{"decoder_norm": "layernorm", "decoder_activation": "star_relu", "decoder_positions": "learned", "decoder_prefix_bidirectional": true, "decoder_connector": "linear", "beta1": 0.9}
Rows from block 5 of the text decoder, named by matrix and row number. Rows with one number belong to one neuron. Each number is 128 + 32 x the weight over its row's rms, rounded and kept within 0 to 255. All counts start at 0. After the name is the row's rms in percent of the matrix's.
# fc1: MLP up (decoder.blocks.5.mlp.fc1.weight, 1024x256), inputs 0-255
# fc2: MLP down (decoder.blocks.5.mlp.fc2.weight, 256x1024, transposed), outputs 0-255
fc1.328 113 [102 179 169  99 153 159 156 154  96 111 171 111 143 137 156 159 112 160 110 134  97  83 121 134 107  67 147 142 133 103 135 128 139 159 106 134 117 134 127  69 103 155 121  91 141 114  77 134 126 167 178 139 129  86 176 133 152  74 186 146  85 126  72  88 142 114 141  81  96  57 125  73 105  95 118 135 118 100 118  74 121 125 176 141  97 112 132 128 113 140  84 158 160 113 157 136 122  71  88 118  52 107  66  97 169 125 116 178 132 150 145 149 190 131 145  99 127 143 139 113 135  83 174  92 153 115 145 138 130 175 106 150 141  99 143 163 133  95 102 140 107 160  97 163 139 116 157 160 137 132 135 139 121 111 101 164  79 144 134 128 127  81 101 185 134  83  90 122 158  63 120 159 118  68 190  92 109  94 137  75 181  77 135 120 128 146 130 103 103  62 111 166 106 144 157 173 171 158 102 118 105  73 126  84 143 163  79  86 123 128 150 146  87  78 126  88 184  67 164  83 114 140 206  87 103 155 110 110 114 139 125 145  55 181 140  84 137  73 168 138 128 106 119 127 141 115  64 187 145  71 175 133  66 151 182 150]
fc2.328 134 [157 123 125 152 138  70 112 132 107 127 104 113 110 167 118 130  99 137 109 155 153  89 200 157 129 151  86 113 146 163 150 137 137 101 110 144 110 142 116 141 143 174 126  96 132 122 138 137  76 104 130 148 109 182 123 144 143 114 107 126 122 129 143 105  88 150  98 108 127 151 131 153 187 131 116 109  98  88  90  68 175 126 101 160 101 146 121 159 100 144 148 135 149 126 181 167 205  90 143 119  69 106  33  89 150 138 166 126 218 136 143 136 163 187 147 139 177 135 116 111 124 151 147 163 124 131 143  86 126  89  96 111 116 136 156 113 132 180  99  92 124 135 127 148 131 129 130 134  76 167 119 158 125  80  90 197 147 104 131 130 161  69 118 183 138  19 107 144 110 107 157 138 125 127  84 177 154  69 198  38 116  87 130 120 106  83 117 146 167 135 140  78 127 106 181 104  88 155 117 151 130 100 174  99 133 120 109 115 156  82 104 109  41 136 158 135 123 131 128 135  90 128 124 103 102 129 114  30 116 135  55  77 151 120 106 124 161  29  99 139 144  81  90 132 102 117 104 161 123 152 129 155 125 107 206 182]
fc1.329 079 [ 93 106 136 107 112 152  91 110 116  91 187 114 107 170  76  71  49  56 150 128  60 157 122  97  97 191 117  84  74 123 127 110 193 123 101 133 156 159 105 183 120 106 175 136 145 107 161  99 101 205 103 103 123 110 112 179 125 178 138 161 126 120  92 102 112 156 150 124 125 149 144 154 154  51 114 115 136 138 141 113 148 204 157 143 144 158 145 165 171 126 110 132 134 129  97 159 135  83 148 119 107  70  93  93  69  85 143 151  66  97  88  93 119 123 117 116 121 117 151 130 144 153 109 142 110 151 141 162 121  33 136 124 113 168 147  92  73 154 100 127 104 149 116 106 119 143 137  90 125 163 107 177 139 100 104 132 126  99 115 128  91  95 127 177 141  66 122  85  98  85 124 118 130 110 134 157 171  97 179 165 161 124 135 149 177 128 162 165 153 151 159 193 125  92  88 146 120 170  78 122 132 137 127 136 128 106 148  88 119 172 124 135  98 151 136 169 173 124 114 156 179 109 201 161 185 183 143 113 174 129  83  72  83 130 166 108 108 118 119 114 116 130 113 137 113 139  76 141 107 106 213  92 200 128 110 191]
fc2.329 086 [162 146  88 123  58 145 134  85 138 157 127  95 118 107 113  87 148 169 184 168  90 112 123 183 169 160  94 184 130 147 155 140 123 105 110 100 201 137 106 157 163 159 101  81  86 143 150 169 173  57 111  98  57 177 143 111 150  98 127  98 195 115 167  62  94 108  97 104 156 126 164 121 192 125 155  95 118 142 140 107 163 136  83 130  73 150 131 138 136 148 202 100 136 165 129  76 169 142 134 126 178  79 149 146 131 129 115 144 110 120 148 124 138 105 125 121 142 105 108 123 102 146 145  82 153 160 140 131 180 135 118 142 136 112 120 182 197 183  59 140 142  54  64 114 110  90  99 179 126 110 115 142 118 120 146 142 138 129 105 149 146 145 159 115 153 139 130 123  97 167  34  83 139 118 134 158 180 132 159 172 131 135 156 123 129 155 108 115 102 176 139 152 121 102 122  96 131 167 147 143 111 114 172 105 130 126 129 164 120 145 124 152 125  53 149 108 105 150 115 185 117 143   2 133  98  37 123 132  96 123 161 154 139  82 122 129 143 140 127 134 128 119 102 168 141  89 149  25 147 130 113 126  88 126 141  90]
fc1.330 097 [ 77 122 109 147 160 166 139 152 143 149 146 145 134 150 111 132 150 156 151 104  90 124 155 128  94 128 105  93  64 160 114 110 104  90 106 142 183 128 141  56 154  65 132 134  97 162  95 128 106 180  59 134 140 152 140 190 177 172 150 110  90 143 160 106 147  97 140 174  73 109 109 150 147 121 122 107 103 159 129 125  39 135  98 204 176 106  78 125 138 117 101 182 101 105 122 111 121 102 133  96 138 141  71  97 151  64 153 131 133 104 146 169 113 152 126 140 111 116 126 108 121  86 136 153  68 212 101  95 154 123 130  69 124 135 120 170 144 101 154 110 103 175 152 171 104 146 128 149 157 132 111 188 177 159 163  99 152 117 143 152 141 102 161 157 137 131 141 145 100 124 101 155 136  61 120 122 107 153 105  79 174  80 156  74 135 109 128 157  44 111 198 183 120  87 115 163 103 182 128  99 130 122 142 107 132 110 133 151 119 126 161 157 133 136 138 117 122 114 121 108 170 157 110 208 148 136 122  98  54 108  83 144 156  79 127 115  48  92 147 130 175 188 145 173  75 126  90 139  34 112 169 116 145 148  94 161]
fc2.330 080 [174 132 134 141  87 115 142  97 156 161 101  75 131 144  93  93 134 156 158 190 164 109  94 185 188 176  95 135 145 125 175 132 146 103  96  67 171 148 109 168 127 216 112 107 102 145 140 128 208  64 147 113  71 148 109 115 147  91 143 110 162  85 135  80 108 122 122  76 164 112 151 108 179 112 156 110 148 166  87 114 135 119 141 119 138 110 150 129 156 124 159  85 127 136  60 137 152 142 143 144 145  81 178 131 129 123 127 141 106  98 136 108 140  97 138 140 182 111 102 135 121 171 117  78 144 144 139 117 159  99 103 160 148 131 137 134 162 209  62 164 127  76  73  91 146 109 107 166 112 115 109 130  63 131 115 145 112 100 149 166 131 153 186 162 166 135 100 136 126 162  63  78 155 140 125 141 175 124 209 147 111 140 147 108 143 103 113 103 110 179 141 158 144 115 129 110 126 169 136 125 102 119 126 124 108 125 125 131 145 118  88 142 111  81 153  98 143 127 131 159 127 128   0 163 106  52 160 145 132 139 174  85 143 128 134 133 126  99  99 111 109  94 118 178 141  82  96  46 203 129 144 170 105 125 166  81]
fc1.331 134 [129 144 107 216  67  98  91 163  65  76 109 188 183 105 135 122 135 176 106 120 159 157 103 151 143 126 155  81 107 109  89 149  97 113 188 135 163 118 132  91 148 141 132  62 106  79 105 156 213 120 151  87 148 118 112 137 103 174  52 129 137 107 174 137 154 102  94 162 103 118 132 129 122  62 143 162 107 166 140 117 104  83 127 186  98 127 140 123 101 140 117 105 176 165 151 120  76 127 134 151 126 143 157  89 147 113 113 116 116 104 154 125 104 109  96 146 141 123 106  67 132  72 118 152 108 115 154 145 171 194  82 132  59  91 107  81 122 139 121 145 132 149  50 109 129  51 176  55 114 133 115  95 138 139 112 147 109 165 127 117  84 127  84 135 132 136 108 151 132 113  67 127  90 157 157 105  90  98 137 154 121  73 183 133  82 131 155 123 183 125 170 138 146 126 129 125 190  96 162 107 122  99 102 109 189  75 158 112 133 102 149 176 149 172 136 142 136  49 215 146 108 124 172 156 147 173 104 112 129 154 124 131 103 125 132 162  94  94 214 147 146 156 171 128 148 106  91 148 125 169 136 125 106 121 146  94]
fc2.331 123 [183 123  66 153  89 109 118  83 139  97  93 128 169 119  84  65 107 146 134 190 157 167 151 186 165 119 173 136 174 131 131 100 100 107 159 151 172 149 120 111 135 185 122  92 112 127 142 151 156 101 184 111 133 137 123  89 142 154  88  66 180  94 175  79 103  94  65  87 130  85 146 118 158 129 107 114  74 177 146  97 130 139 141 154 116 143 155 164 159 155 142  98 144 148 147  96 131 144 156 109 136 128 153 176 122 148 153 160  87  83 157 136 193  77  90 135 166  83 103  87  65 111 127 128 109 139 157 142 167 171  76 164  87 115 117 156 128 172 145 141 170 108  57 136 125  34 175  93  85 135 123 115  65 154 108 134 119 135 103 158 124 135  95 145 192 155 120 144 133 126  71  38 128 161 149 138 180  96 192 159 120  86 173 114 122 101 117 127  92 142 132 138 116 128 112 123 155 156 115 129 156  78 117 106 158 113 192 149 109 129 142 167 117  93 134 142 142 102 166 148 122 128  95 122  86 118 108  98  87 172 116 102 163 130  72 140  68  96 178 163  95 121 107 171 179  98 163  70 152  99  86 140 173 101 150 112]
fc1.332 103 [113 168 118  91  92 117 152  93 156  95 157 161 113 129 133 106 120  84 159 105 107 149 117 164  84  87 136 221 201 130 120 127  92 172 121 151  64  41  98 146 124 159 133 141 159  19 119 117  57 125 111 159 135 111 108 106 123 157 104 165  94 128 102 105 140 192  79  89  98 163 155 152 153 105 102 130 134 150 165  36 153 103  88 115 133 102  66  98 111 111 160 158 133  83 121 168 142 137 163 130 184 102 119 124 141 113 112 149 191 136 110 118 111  73 134 135 124 171 102 152 142 108 126 217 122  94 180 118 103 165 126  84 134 159 152 149 136 166 141  78 139 193 137 145 170 164 123 108  56 110 146 100 126 177 146 137 108  65 118 148 160 117 116 113  78 112 143 174 139 107  86 112 177  99 129 137 131 135 199 145 135 119 146 205 109 148 146 142 137 117 134  58 172 128 171 142 144 140  59 145 129 129 123 116 126 126 102  86  90 150 119 129 176  76 177 123 156 154 153  97 153 144 108 117 150 126 182 134 126 143 110  94 105 138 124 189  81 129 122 142 174 143 135 110  77 113 168 125 166 126  67 121 106 157 126 149]
fc2.332 087 [154 150 113  87  95 193  95 135 126 158 106  68 125  67 125 153 168 182 159 171 101 134 127 125  50 117 151 129  99 132 189 148 108 124 138 118 146  95 150 126 139  70 116 123 145  39  93 131 131 168 102 151 107 173 146 104 135 108 154 165 112 127  93 159 173  62 101 131 196 128 132 109  94  87 129 123 107 158 159 180 122 160 103  71 121 120 192  76 146 166 124  63 125 104 149  80  56  55 136 175  94 120 119 156  90 122 121 179  89 155 102  94 116  91 156 100  71 138 142 154 115 156 111 158 129  65 104 143 167 151 166  98 113 137 164 134 137 118 105 171 158 116 127 139 184 122 156 128 110 135 137  72  80 102 110 107 128 151  71 150 102 172 172  92 121 177 109  93 129 141 126 146 130 147 123 131 142  98  83 141 126 123 143 131  87 166  98 128 131 145 146 159  87 108 157 117 116 125 136 127  52 130 162 154 154 111 147 129 146  86 129 133 157 147 110 134 102 103 108 149 148 170  78  92  89 140  75 175 149  88 182 148  95 160 153 164 113 116 139 119 145 170 156 136 117 140 103 226 176  88 135  62 163  83 137 212]
fc1.333 100 [135 178  83 108 101 167 202  58 130 179 174 160 128  78 150  96 106  94 167 126 155 172 127 130 121  86 175 161 157 165  46 133  83 168  53 133 153 104 130  87 129 132 104 119 119  92  88 104 139 145 134 170 131 144  70  88 123 124  72 169 185 157 140 196 107 130 153 138  83 146 103 113  90 151  78 169 122 153 116  99 175 157 136  92 144 170 142 119 141 117  93 127  93 135  72 173 102 104 135 141 105 128  92  65 135 119 141 182  90 162 109 111 114 131 117 117 115 102 159 118 122 138 195 171 105 168 178 132 139 136 166 113 105 122 157 141 175 152 108 166 127 153 163 150 135 158 126 102 121 156 102 170  85  89 120 189 141  88 172 116 101  96 128 174 103 110 102  81 122 138  99 122 108 152 122 136 140 166 117 127 175  47 122 100 114 116 150 135 104 171  71 185 145  67 132  76 121 112  64  89 151 112 145 152 149 107 157 119 123 168 131  96 139  72 140 103 135 164 143 123 126 125 192 159 125 133 133 137 147 116 136 163 112 125 164 136  63  97 142 129 117 135 216  54 152  84 117 160 119 148  93 102 113  53 176 149]
fc2.333 101 [177 139  95 107  83 152 125 108 133 126 145  70 104 127 100  91 132 166 167 175 100 116 113 182 167 160 101 154 100 126 174 134 130  67 119 118 189 161 117 183 139 126 112  83  80 162 171 160 170  55 115 100  63 154 153 126 161 100 147 114 187  96 149  62 100 114  73 109 168 116 157 110 171 119 178  81 114 164 115 114 134 123 106 136  89 149 147 162 144 162 203 122 107 176  96  91 167 142 154 116 155  77 166 130 131 114 101 149  92 108 144 136 143  96 134 120 161 118 102 121 123 123 130  75 145 170 134 137 167 109 107 137 108 117 126 171 159 206  66 152 146  60  61 117 102  85  94 168 123 131 113 165 120 156 154 146 124 133 126 157 136 143 163 146 154 157 142 133 120 162  59  81 153 130 154 137 197 139 149 174 113 135 137 104 136 141 109 110  94 183 141 177 123 108  97  94 128 155 154 160 100 126 157 104 155 127 119 161 112 173 119 146 117  55 136  97 120 128 103 149 142 167   0 134  96  88 120 148  69 121 135 141 143 108 135 100 136 141 155 131 118 115 105 157 147 102 136  23 136 122 122 179  94 130 139  65]