Rows from block 2 of the text decoder of a small audio captioner, named by matrix and row number. Rows with one number belong to one neuron. Each number is 128 + 24 x the weight over its row's rms, rounded and kept within 0 to 255. All counts start at 0. Numbers have three digits each. After the name is the row's rms in percent of the matrix's.
After each neuron's rows are labels from the 100 texts, of 14976, where the neuron reaches its highest value: "fires on" is the input token at the peak. Only what is clearly more common there than usual is listed. The data: single notes of musical instruments (NSynth).
# fc1: MLP up (decoder.blocks.2.mlp.fc1.weight, 1024x256), inputs 64-127
# fc2: MLP down (decoder.blocks.2.mlp.fc2.weight, 256x1024, transposed), outputs 64-127

fc1.248 094:104126181158127149129099129131123119138164066109117150135110142103177145146126119120128111124163180069105096102093127186098118153142118171143128128173127122098159152153153149117140143130130145
fc2.248 093:135135107093153100099159108144129089169128118142108122113159139154089123135143146151142131117102161163115129133146131099114090139134143123112085142120092147138110113147141116106100110140092133
fires on: ","; "acoustic"

fc1.188 091:089106145182119107159117187126122118122101118159136173102198121175081116131151136146152132101133106130095109099166102142123123141140174113103106139132150091121124063137122171141131154139134119
fc2.188 093:140113133113137119133174093125152082165140125127134111091166148134082109113135137140140123101101185146113149143145147080102098144127136145127103136130119135154125125135152119092083112145103134
fires on: "f"; "d"; "c"; "g"

fc1.331 159:175109157129141145101146152114071160140131106132174107094082139125136155147102157133102124099131176135134107114159126155097116130119124177147143110123095150097170165150128137131147110152125162
fc2.331 099:146107139193117146152127135133093133129153112103173146112125133137144157149119152172092123130100144151144155123162119144096151115104142154153145106144117115149143105126154117134127121139153125
fires on: "guitar"; "keyboard"; "bass"; "lead"

fc1.701 082:129102172136138118101134102156092184111130136098114150155123118183097158139167119108112122098139127165103118123092130118124119132101129099107138092132152115118158119128159160105117138139126102
fc2.701 088:130127132118146125124139093158138086168144143143141115102151155134100101112152142140130133095097173126121122154167117103117092130121161142122099156127098155154121137133131130115091112155126141
fires on: "synthetic"; "acoustic"

fc1.104 095:158120176123144165117137156108097147112128131128117104078127129114137140099134110146109167090084126126113152107111119168095124138121098133158129080143142133064155148154119156102113094145111148
fc2.104 104:144144128140133116138166108163135097171151137124140128097142141147095099134150147150132119125100176139134137139168135095107092128115168155125098137126106126152118120127141126097083130129112139
fires on: "guitar"; "mallet"

fc1.574 103:125137147171091119130137092073157120106152195140133083124120110148145137116113144132123113151117108133125099114071095128088129130137076113153105132123146114161092152129133126120133121111119107
fc2.574 113:126145116122127126116152094146144063185136159106130100109152153129084090121138148135133121107092165140139125108146127099099113143136146172123090142131102142175106122144125132102079113140103167
fires on: "velocity"

fc1.366 096:133126173160129152094151123099162180120117125173099126072150094125124132139154122115122160119101144136144112135143138095134109124146127090145140118123097125089141113126166159091099143154156174
fc2.366 101:148150121124142105123143114146153109172155128133134117124162155103102096102143127129132135106102166138122159146162135105114086144116152148116115156125100148125106133131132142084098123135111145
fires on: ","

fc1.645 078:163114148126149186112100164107076163129125122140190096086131124106107116147127122167106122079154134111132131087123135171094123141117138132137112095126136165083167155122121163144131133136104159
fc2.645 107:135129116139133112123160100154142097170153132126144115103161140138088091133156140141132114108110177136133143143162135089112106136117162153115099136121101134145108127139150126099084128127111144
fires on: "guitar"; "6"

fc1.259 116:159124131141100121166165132131138126123129120129094137067098120109173101146115141109092149139152140166139146090130133115113117088070128084162106138128131127123157133161106076097140124118179154
fc2.259 103:135144122103132111127145091145174100161145167141106124130164182116110102140133122153120111102117164119108140157133127102121078139092128151128111165138101131149110116118130113147059113137111175
fires on: "acoustic"

fc1.551 096:092118149132137101159161145126165150100121141165081161097160103187112071146158121118084093119165087146144132126112118106077104086116110099138132086181131102128125109152140154107178142157141118
fc2.551 102:143120119124141121128154099151141106178135136132137118092163150119090090124148143129140119101106191149122151136160133087102101142112152148127101142125118144135112125140141139095078126137100142
fires on: "d"; "f"; "c"; "g"

fc1.368 074:123108181111151155144147200115119139159127096165185109086129127097100143120120111155130139133162155126136129123113118175123128143119100117166147098115113142129147169116136156130100114158122146
fc2.368 109:139134117136133125131170105161137096169150136119131115098157146141087099142151138147138118121106171143127146136152140088101094130125166165122085143123109141144106124145144126095088135127115141
fires on: "mallet"; "d1"; "keyboard"; "guitar"

fc1.47 098:122100130147096176166143113124107118165139130161080120113123138135134151131165141098110167109135096162128140143138141164097124116112119091163148176119121151192140109153132122092148094124154149
fc2.47 074:108126110129109074134144088150137101152134167140149126108129134166136092190126165142110087098118156133141129160128120123119087133062156149147117107115106110136115132132119119150068116132129145
fires on: "synthetic"; "acoustic"

fc1.755 102:121135127132082127103153149133121125120060167115146081150143151152114135089100146119077159156171110159119139128117138114136115184072104124107145136151127134117109120129124099139129156116123120
fc2.755 115:138132121106157107128154112162137111188151134128127136106153155114081094105134141137151130104120171130133144127156130104104101121140166166091108150114123153163127138144131141100083133145090153
fires on: ","

fc1.48 102:113166108113125122137098120130160150102137127137083123139155147128118084132136176125129127170126128127092139104162172069119125116109108118158137158147176147140129110146147164142100100130091142
fc2.48 090:125126113107128100131141101137152091174158142110139112092148149135080111130146096149135107096126162142140143147128118081101104151124160141111085131133111133146137150131132125094103126158122128
fires on: "c"; "d"

fc1.358 087:135122164104113168096118151121136137137145157146154091105101133121110138137106128163144110116126137129138132074157143140110134107108119143153150116120154161089156152095190142109074099116124166
fc2.358 100:146140120140147124135166106166143088173147140127132126102162148131099097122150140143136113114108173139128137138147133102107093131125158154115086137117102133139113121143139132091089133149124130
fires on: "1"; "guitar"; "d1"; "e1"

fc1.634 084:138099130124146156129116150101132157122148096176090173110127124151053105124103107142103123143135142118112142142133127118095132125118136097157120092142150127149113140122118205149162146169105131
fc2.634 091:122114118096145104141173095118129078157136145122114122089163146128086119115140121156155125122127194147117150152140146084096080137130139157131107136138125122161134129120150135094099128149117133
fires on: "f"; "d"; "g"; "c"

fc1.750 091:148161124117163124088145130104144102146154120128130161152094133153152075117085104129105135099136108135107160181089115134134130155169116103123133116148165084131108132157124104138151140111148133
fc2.750 061:126120123127116140112138132180127101143111144139089097131094113167121130160132146142160131099148129146135095145137080145130100102098146107154132104127145099092142154124140099131120112107174099
fires on: "synthetic"

fc1.125 111:110104088104158145130090149134138139142128098163101132080165136162079115140152145122142158160112135137105161138141151071081124124125114112137146084150168111138093079092132152144161168182121110
fc2.125 097:114090095094154125142151089103131078134142138125115134085171129129091128111113116161146132124152174156136137158117161086106095137145103136146121118148149136181138118092149147130144144159129111
fires on: "g"; "f"; "d"

fc1.332 098:105110102140121131125109125117109127123118161101120110139125164118158093139070139148168122105159099142120110167087090158119084163126149157150157102143136103152131157125153108082143098121140118
fc2.332 081:148144135160139100126157120170164108162129145122114114104124133139112092142138155146134139078084175140132135147141118105087093103120152130116085146096144142135129141123132109115099113137127147
fires on: "electronic"; "acoustic"; "synthetic"

fc1.718 096:146127121145115126186119113100167076162086129097105127144114153135130097131112093120130157064170132131135049112104145129146119123117092110096175106115114161111133131123119123084102138118161162
fc2.718 064:131140154138148122090129118182112136172122144136128103110111115201093115162156140171120106077092136162190144161168103112107085076119167156148101123108159150106119140125113119108121141155136108
fires on: "127"; "50"; "100"; "75"

fc1.20 100:128138153128083111113155173127116112092134146113143125122138099120116145161139132113123111143168109174112149107115115140118119136103102116091091147110133107147072131077107102166125123122110134
fc2.20 104:150151129108155124138145106138143113174137181143105116105167156118074083110115135135133110094112178133137151139174119102111094139149140143111110163113113146169138133131127133115113106153101153
fires on: "synthetic"; "acoustic"

fc1.257 093:110096157196128100148140112099115149107139125099147097122125102150171153166167125156126121152108127065144097099088144176116125102111126119171109155123154128093138162123127126110167119124173170
fc2.257 078:142150110099107138117176108144103105141082115087125138105166159138130101148117166117159139128104153145155140154162093098153121126131165129115156158150110106159128110130122133133097167164149136
fires on: "<end>"

fc1.80 117:189082196140129161120148160111074133108140107153181091090118142136138147150129148125105143088121164138123147096117145162086124110127126170150157116081120166086143177129135150104107120148126145
fc2.80 097:145124125163126136136161115148112120171137116116171122112148142149096128146128143167114106129110170141150139130160120117098115127115158155139119124134093124159124125136141121115094119136130124
fires on: "d2"; "d1"; "e2"; "f2"

fc1.83 103:137148141082166124081092147123121128205146108118114129151169111111096113100085116131080140140143164129126134129111111126126117156164148127079138090108106122150149115157159140144112144096153149
fc2.83 071:124143114123109136138132099173090055159143165128137095131095106196121129206199157159137147110131129142110110112164118121108098114141152155124069110116138163098104169111130139087121119149134075
fires on: "synthetic"

fc1.337 084:097123111106139158140119141137126142142118097157108137087167117147069105124168181144132135151117120131129158150137142105104128138104131124136130076175158116118114118132096160154177135156124114
fc2.337 091:135110112097148110131175088112149089157149131115118121099156138130087117119126126148151121119132188141134141151139149089105094134135124156145118140131117125179120114128152146099105141154118125
fires on: "f"; "g"; "d"

fc1.290 100:125141134179083138111129144095183115127139155140112115140114136143136125096128144115130075127139140105159110174094111098098110172169081182124139125131151097154171141136123151120161152117156118
fc2.290 110:148131117129144116113161110150145090167140136127133121098156159124087084135157137143140118099109180147118149127158135096105092128124169151114097154119098134150114123148142126098090113147107145
fires on: "velocity"

fc1.562 103:146106118086133154097113139129102165134159115139153139112075102120141129145138146170099102134109144141115123079182099129115168112113147146137159087116107162104172115111129127104116086120127160
fc2.562 077:122118114156152126164193109161125082157136127108121118123153112146122121115143140153091116100079165147134129141140147121114103111133148154117111134146112136159109114144153129124104140124121119
fires on: "string"; "guitar"; "f1"; "bass"

fc1.227 098:135121166110148086147108106082104123149148083120110128121165100093140079119093108100118114094156126114114118119087094164153108173156136121123173097144176065123123144154124106128122131131142132
fc2.227 077:135149117119137112122158132192144076174112151128139091114115142173107097145165155148125130086110149138129127122113095105101072113113144142119085125088125165120112157123134123093099120132133126
fires on: "<end>"; "synthetic"

fc1.621 108:122115167167130072158079106134126095091134138156156169113088105145137092132126126143137129114143113138168126094164136128163118140100139169131144107168127121126073095107168107144132125159085119
fc2.621 081:131131138126123136122139154144124133157148146102144149114167149103114094121136133113102148101090141171100174126141136097088120110091152143151118110111147157126116122181120142091112102144128165
fires on: "<end>"

fc1.667 106:100125119167095140147117105109141105101154186105115102121130111147113160112082172143125131139106099105133102096091106137097148128137085126122093151124147125165071147116133107113112105144113117
fc2.667 137:117117135140123133125141100128162062141121192110123105112123140130113102109094150125128126121114133146139114092119129130073153122142109155121102128137117147184113125130117123131066107133113156
fires on: "velocity"

fc1.444 095:163111142115162144114142114131106141134167145135190174091111174100177130124139097135140148134102169136107101076133128150124103089132137121116146147141124145088160133129117121137101145152108136
fc2.444 091:136123129116125119135165114141152076172138125132115119102154144139101111144163135157130124106104172139115139148160143090100088140133153155112099151124102142131136117164143141087090112129124147
fires on: "acoustic"

fc1.494 094:126147158093101105146118168081125096129127131125117106104139178108133078115091142113172176099140116111114101111132095168180114101085106142152156119121140141064128131110119165105132076107175180
fc2.494 065:142148127125122123103146100162143128144130146124114132109125127190110112188155123152136106075100165157159128132159129101112069096140153169134099091121141114126126134117129106111104132154134110
fires on: "<end>"

fc1.731 096:128160133090139128116138152116147094140089161073103129127095109163148039100098131150118128127124122132119121133133122158126104170147129113118132071150093110177127153150135144119158128109123161
fc2.731 078:124126152116132122127112124182152137108119136128123124138113105183121157151148145140166109123142130116114087155135132168124110096152129084139130106140130101081118157106122096129145131106164080
fires on: "electronic"

fc1.509 088:124117078160112129146103134097121144177115123183114084185147129163141085117131176117144141124100144109135158131122148102078122148141101131160133128150190148097117080141104147123105135117122081
fc2.509 079:145104111094142120113162098126133080149158110120147132103151136133097117105145127148151102114137159134139116129142115083114102148121136142139115141149123116184098134122118151102120121190131115
fires on: "d"; "c"; "f"

fc1.266 079:156114123126127118103139137099101133134130190147144088105122153136113116147138136161140116119160107128083119078127140159132150096116083145171144141153134129136112149089156133100123086134101162
fc2.266 095:145127131124135109122162106156154088182139134121145128102150142122089102137159153139123120111090173148120141128156127094101102134125167154123096140121110132164117115141140135094099124139127138
fires on: "1"; "e1"; "e3"; "d1"

fc1.732 092:143147141089137109101126120173126145089152103168081107135131151087159127097143129153115112155110098134135145105180152115097137133120100130159110112145148147156145104127125122149122103096121145
fc2.732 108:136140128131139107117169093152138087174148130131135111099154164126080094135154142135136114125105158128128145140168128085099100134148161160135096139125099138148128137149141113107082107145114142
fires on: "#"

fc1.82 092:148118130110175124093121094131141129160154178125128121116111098136120131141142093131128135113115139111096139091101122138181113122125099142122137143153149144132098170146121107161122121147135126
fc2.82 071:123123148095097121133128131154112084094102121122101120154108105172156153198133152153147117159136107141149102146116135133136113114143143112155144116142129101094148127108125109147142175145150112
fires on: "#"; "synthetic"

fc1.29 086:099150132135107147101115183151144131149147109105152140144123133135154115083166095131136150112200153133087128124104177119072138116174117126133125100144184117182126138145120166143139148106117154
fc2.29 100:140135103121144117123155105157155091174144119142130121103156153139102097138151130142137125090106174136115140138157131084105087145119160152100102136121098147140115125146141121087083106128105145
fires on: "synthetic"; "velocity"

fc1.759 086:094146123095126180155115117094131095089132180142116116127117122143133114136156120100144143079159107118155071130114075145154131143113101120166098100067150133107105120149132134091154112094124157
fc2.759 092:140141120120160108127140107140129105185147148129138119094149129145075110127167135131128127105096169155125138132161129070103077128145179153117096124131114137153122128127138122102096113125107138
fires on: "75"; "100"; "50"; "127"

fc1.434 099:116116102121124130139120134132123146153126106142090145069175134190064108126126161158157175123112153135124141127143140074084120134143139107157143098163168124125077068097136158148140170169149123
fc2.434 089:123091092101146124151157092088122089134136134135109130076173121134093147107109099170136129142140177143143126151108166097107104124138102124152140122152145119184147104090153147128141142164131106
fires on: "d"; "c"; "g"; "f"

fc1.140 113:182133129124124151167106102081144137080181135117113079167141105141162117100108147099147150107129119141142113128150137112121104096118121142153199123080102122128138124131167111122109148120138154
fc2.140 097:137109111128118110111151107142131096163181146133130111123138145149094107158150135125156113104109147148154135127149141128129091143140156136117073145106088156166107117108124120077110125157108154
fires on: "synth"

fc1.240 090:166139149131152132117152095138132178146130097111107139112180111151153178121135116191073076117146097141124106073104126110143091117121108113127138120119124156137108115108138156150153141163129134
fc2.240 086:132127134126155100151143121167134096170135134134136102113146149128087100158163143140134138085098171170121127159181127083111090132144154151110102144134122157127124124137113143106087128158114137
fires on: "<end>"

fc1.686 104:100164108163096151120108096097137112146166188100087101127117102132160153117119152118134129145134109146139104137093115129127153098151077124122159144115151128150104124125108111112084124149152126
fc2.686 115:130125128144134126130143098135162060131142195102117109135146167125117109115107158149123118107134150141129108107133137123071129136147108141123092149127122136190105118114126130126084111131126173
fires on: "velocity"

fc1.267 081:089102128140145162132109169140139118126127111146116140099176132159112084117153111138119147130108119122125128107168134148114133131120104100170119127146157094159101113118101162136157156171111130
fc2.267 090:131124114119143106130170093121134082171144140123119112090162135145087121117137117147152118108112184150112140157147146088102081136135141155124097146133121136174126123137152125093104142161110122
fires on: "f"; "d"; "c"; "g"

fc1.483 097:138140120129090125162170135131147107117159105117089148127188159173116101134151173100122119136116102173117132121163124109108104126085104090129118148154183131082118098091110152121124151146122128
fc2.483 096:150130111116144137132145098143151087165142128120121104091147161147063108127121094163141120096126179143139148135152157074103102131138165158118100151122137132153126123115143136111113096157102135
fires on: "f"; "g"; "d"; "c"

fc1.579 085:107140154171136111145149125099101139122111130056180113130127146142157117154158096146094150144113122127109089125117119165098153120113124126128124114120117104090156110139134150154128120135155112
fc2.579 064:163131111114112116103155103150104088139096112110095118114151129150094100159128173147169144103146174112118120166155123104146093119152148129107126134145124092148112132159116118106106157157138141
fires on: "acoustic"

fc1.353 098:159127112080139148095114131143117134183157136147102152124112137106089108093128109126106108114107145095131152111170123109142117127131157106123153126146129147162149114173143166162122106122165123
fc2.353 065:098127144125106082138131123166119109098120154141114107148101084202142159191186150180135115135099083149141123125086125163127128121162126120126152079131126143115108136108151117129130137125163075
fires on: "string"; "mallet"; "5"

fc1.636 103:122153131152112152145079144116118131154143149102122140161103084148159121086141146124109120135169148121111094114131150124126114091113122152114138087170140117152136119174142132113154127091172168
fc2.636 095:134119124090137133154126086148117115167140128120123111099143159142093082156142165146136133103127140156118136144153146088141125155145161130120097138130101103148107140143120094094117123139100133
fires on: "<end>"

fc1.50 096:113137123144138125130139126083150116159128119135147112119128104145149118080107154124115171127141139077073143108111129112154107139163102139127147077155171084144138168161158140125149132163132123
fc2.50 086:140117111107145117112149116191114104175149114130123110115104159126104094149160145144141127082117162148112112128176130101102076151118164148087088138128131135127126134121117115086097118127129140
fires on: "synthetic"

fc1.682 080:128122149126118143113151135126107136105131136129122083120149156150097140114141150144079133159145134085135144079112121124108141141075113163138149133138103105118112117109121137121122177090114135
fc2.682 111:142133118119142119121162099160140087170147134131127124097153154124086094124149135139137126106108176145120141133153133086103092129127166156111087152119107143156113128140137126096091127147112157
fires on: ","

fc1.438 106:178127182118117164111148162096093137111144097157157092106088171118134137123091130149128142100118158144119130102116139165097114126129093146121148125103096145076148165139117138134131081167130176
fc2.438 091:133137129164129122128164117175117119151154140106146129108146126149091114162155147176110117110101152143151143128174122122089102120107164157137111112140100130135125125135155125098094140128139129
fires on: "lead"; "mallet"; "bass"; "guitar"

fc1.109 095:080107106124132138162095152111120135145103093139111136077148124186076127107141146158156153132085149136115157147142137077085121140120113099156125101157162112130087078092115146114154151147131151
fc2.109 090:124106093098151119130164094097136079131131138132110129088176131137092123119109119154134131115128185139147135164119158098102102130140103127141133136153142129175126105110151147128132141157141107
fires on: "g"; "d"; "c"; "f"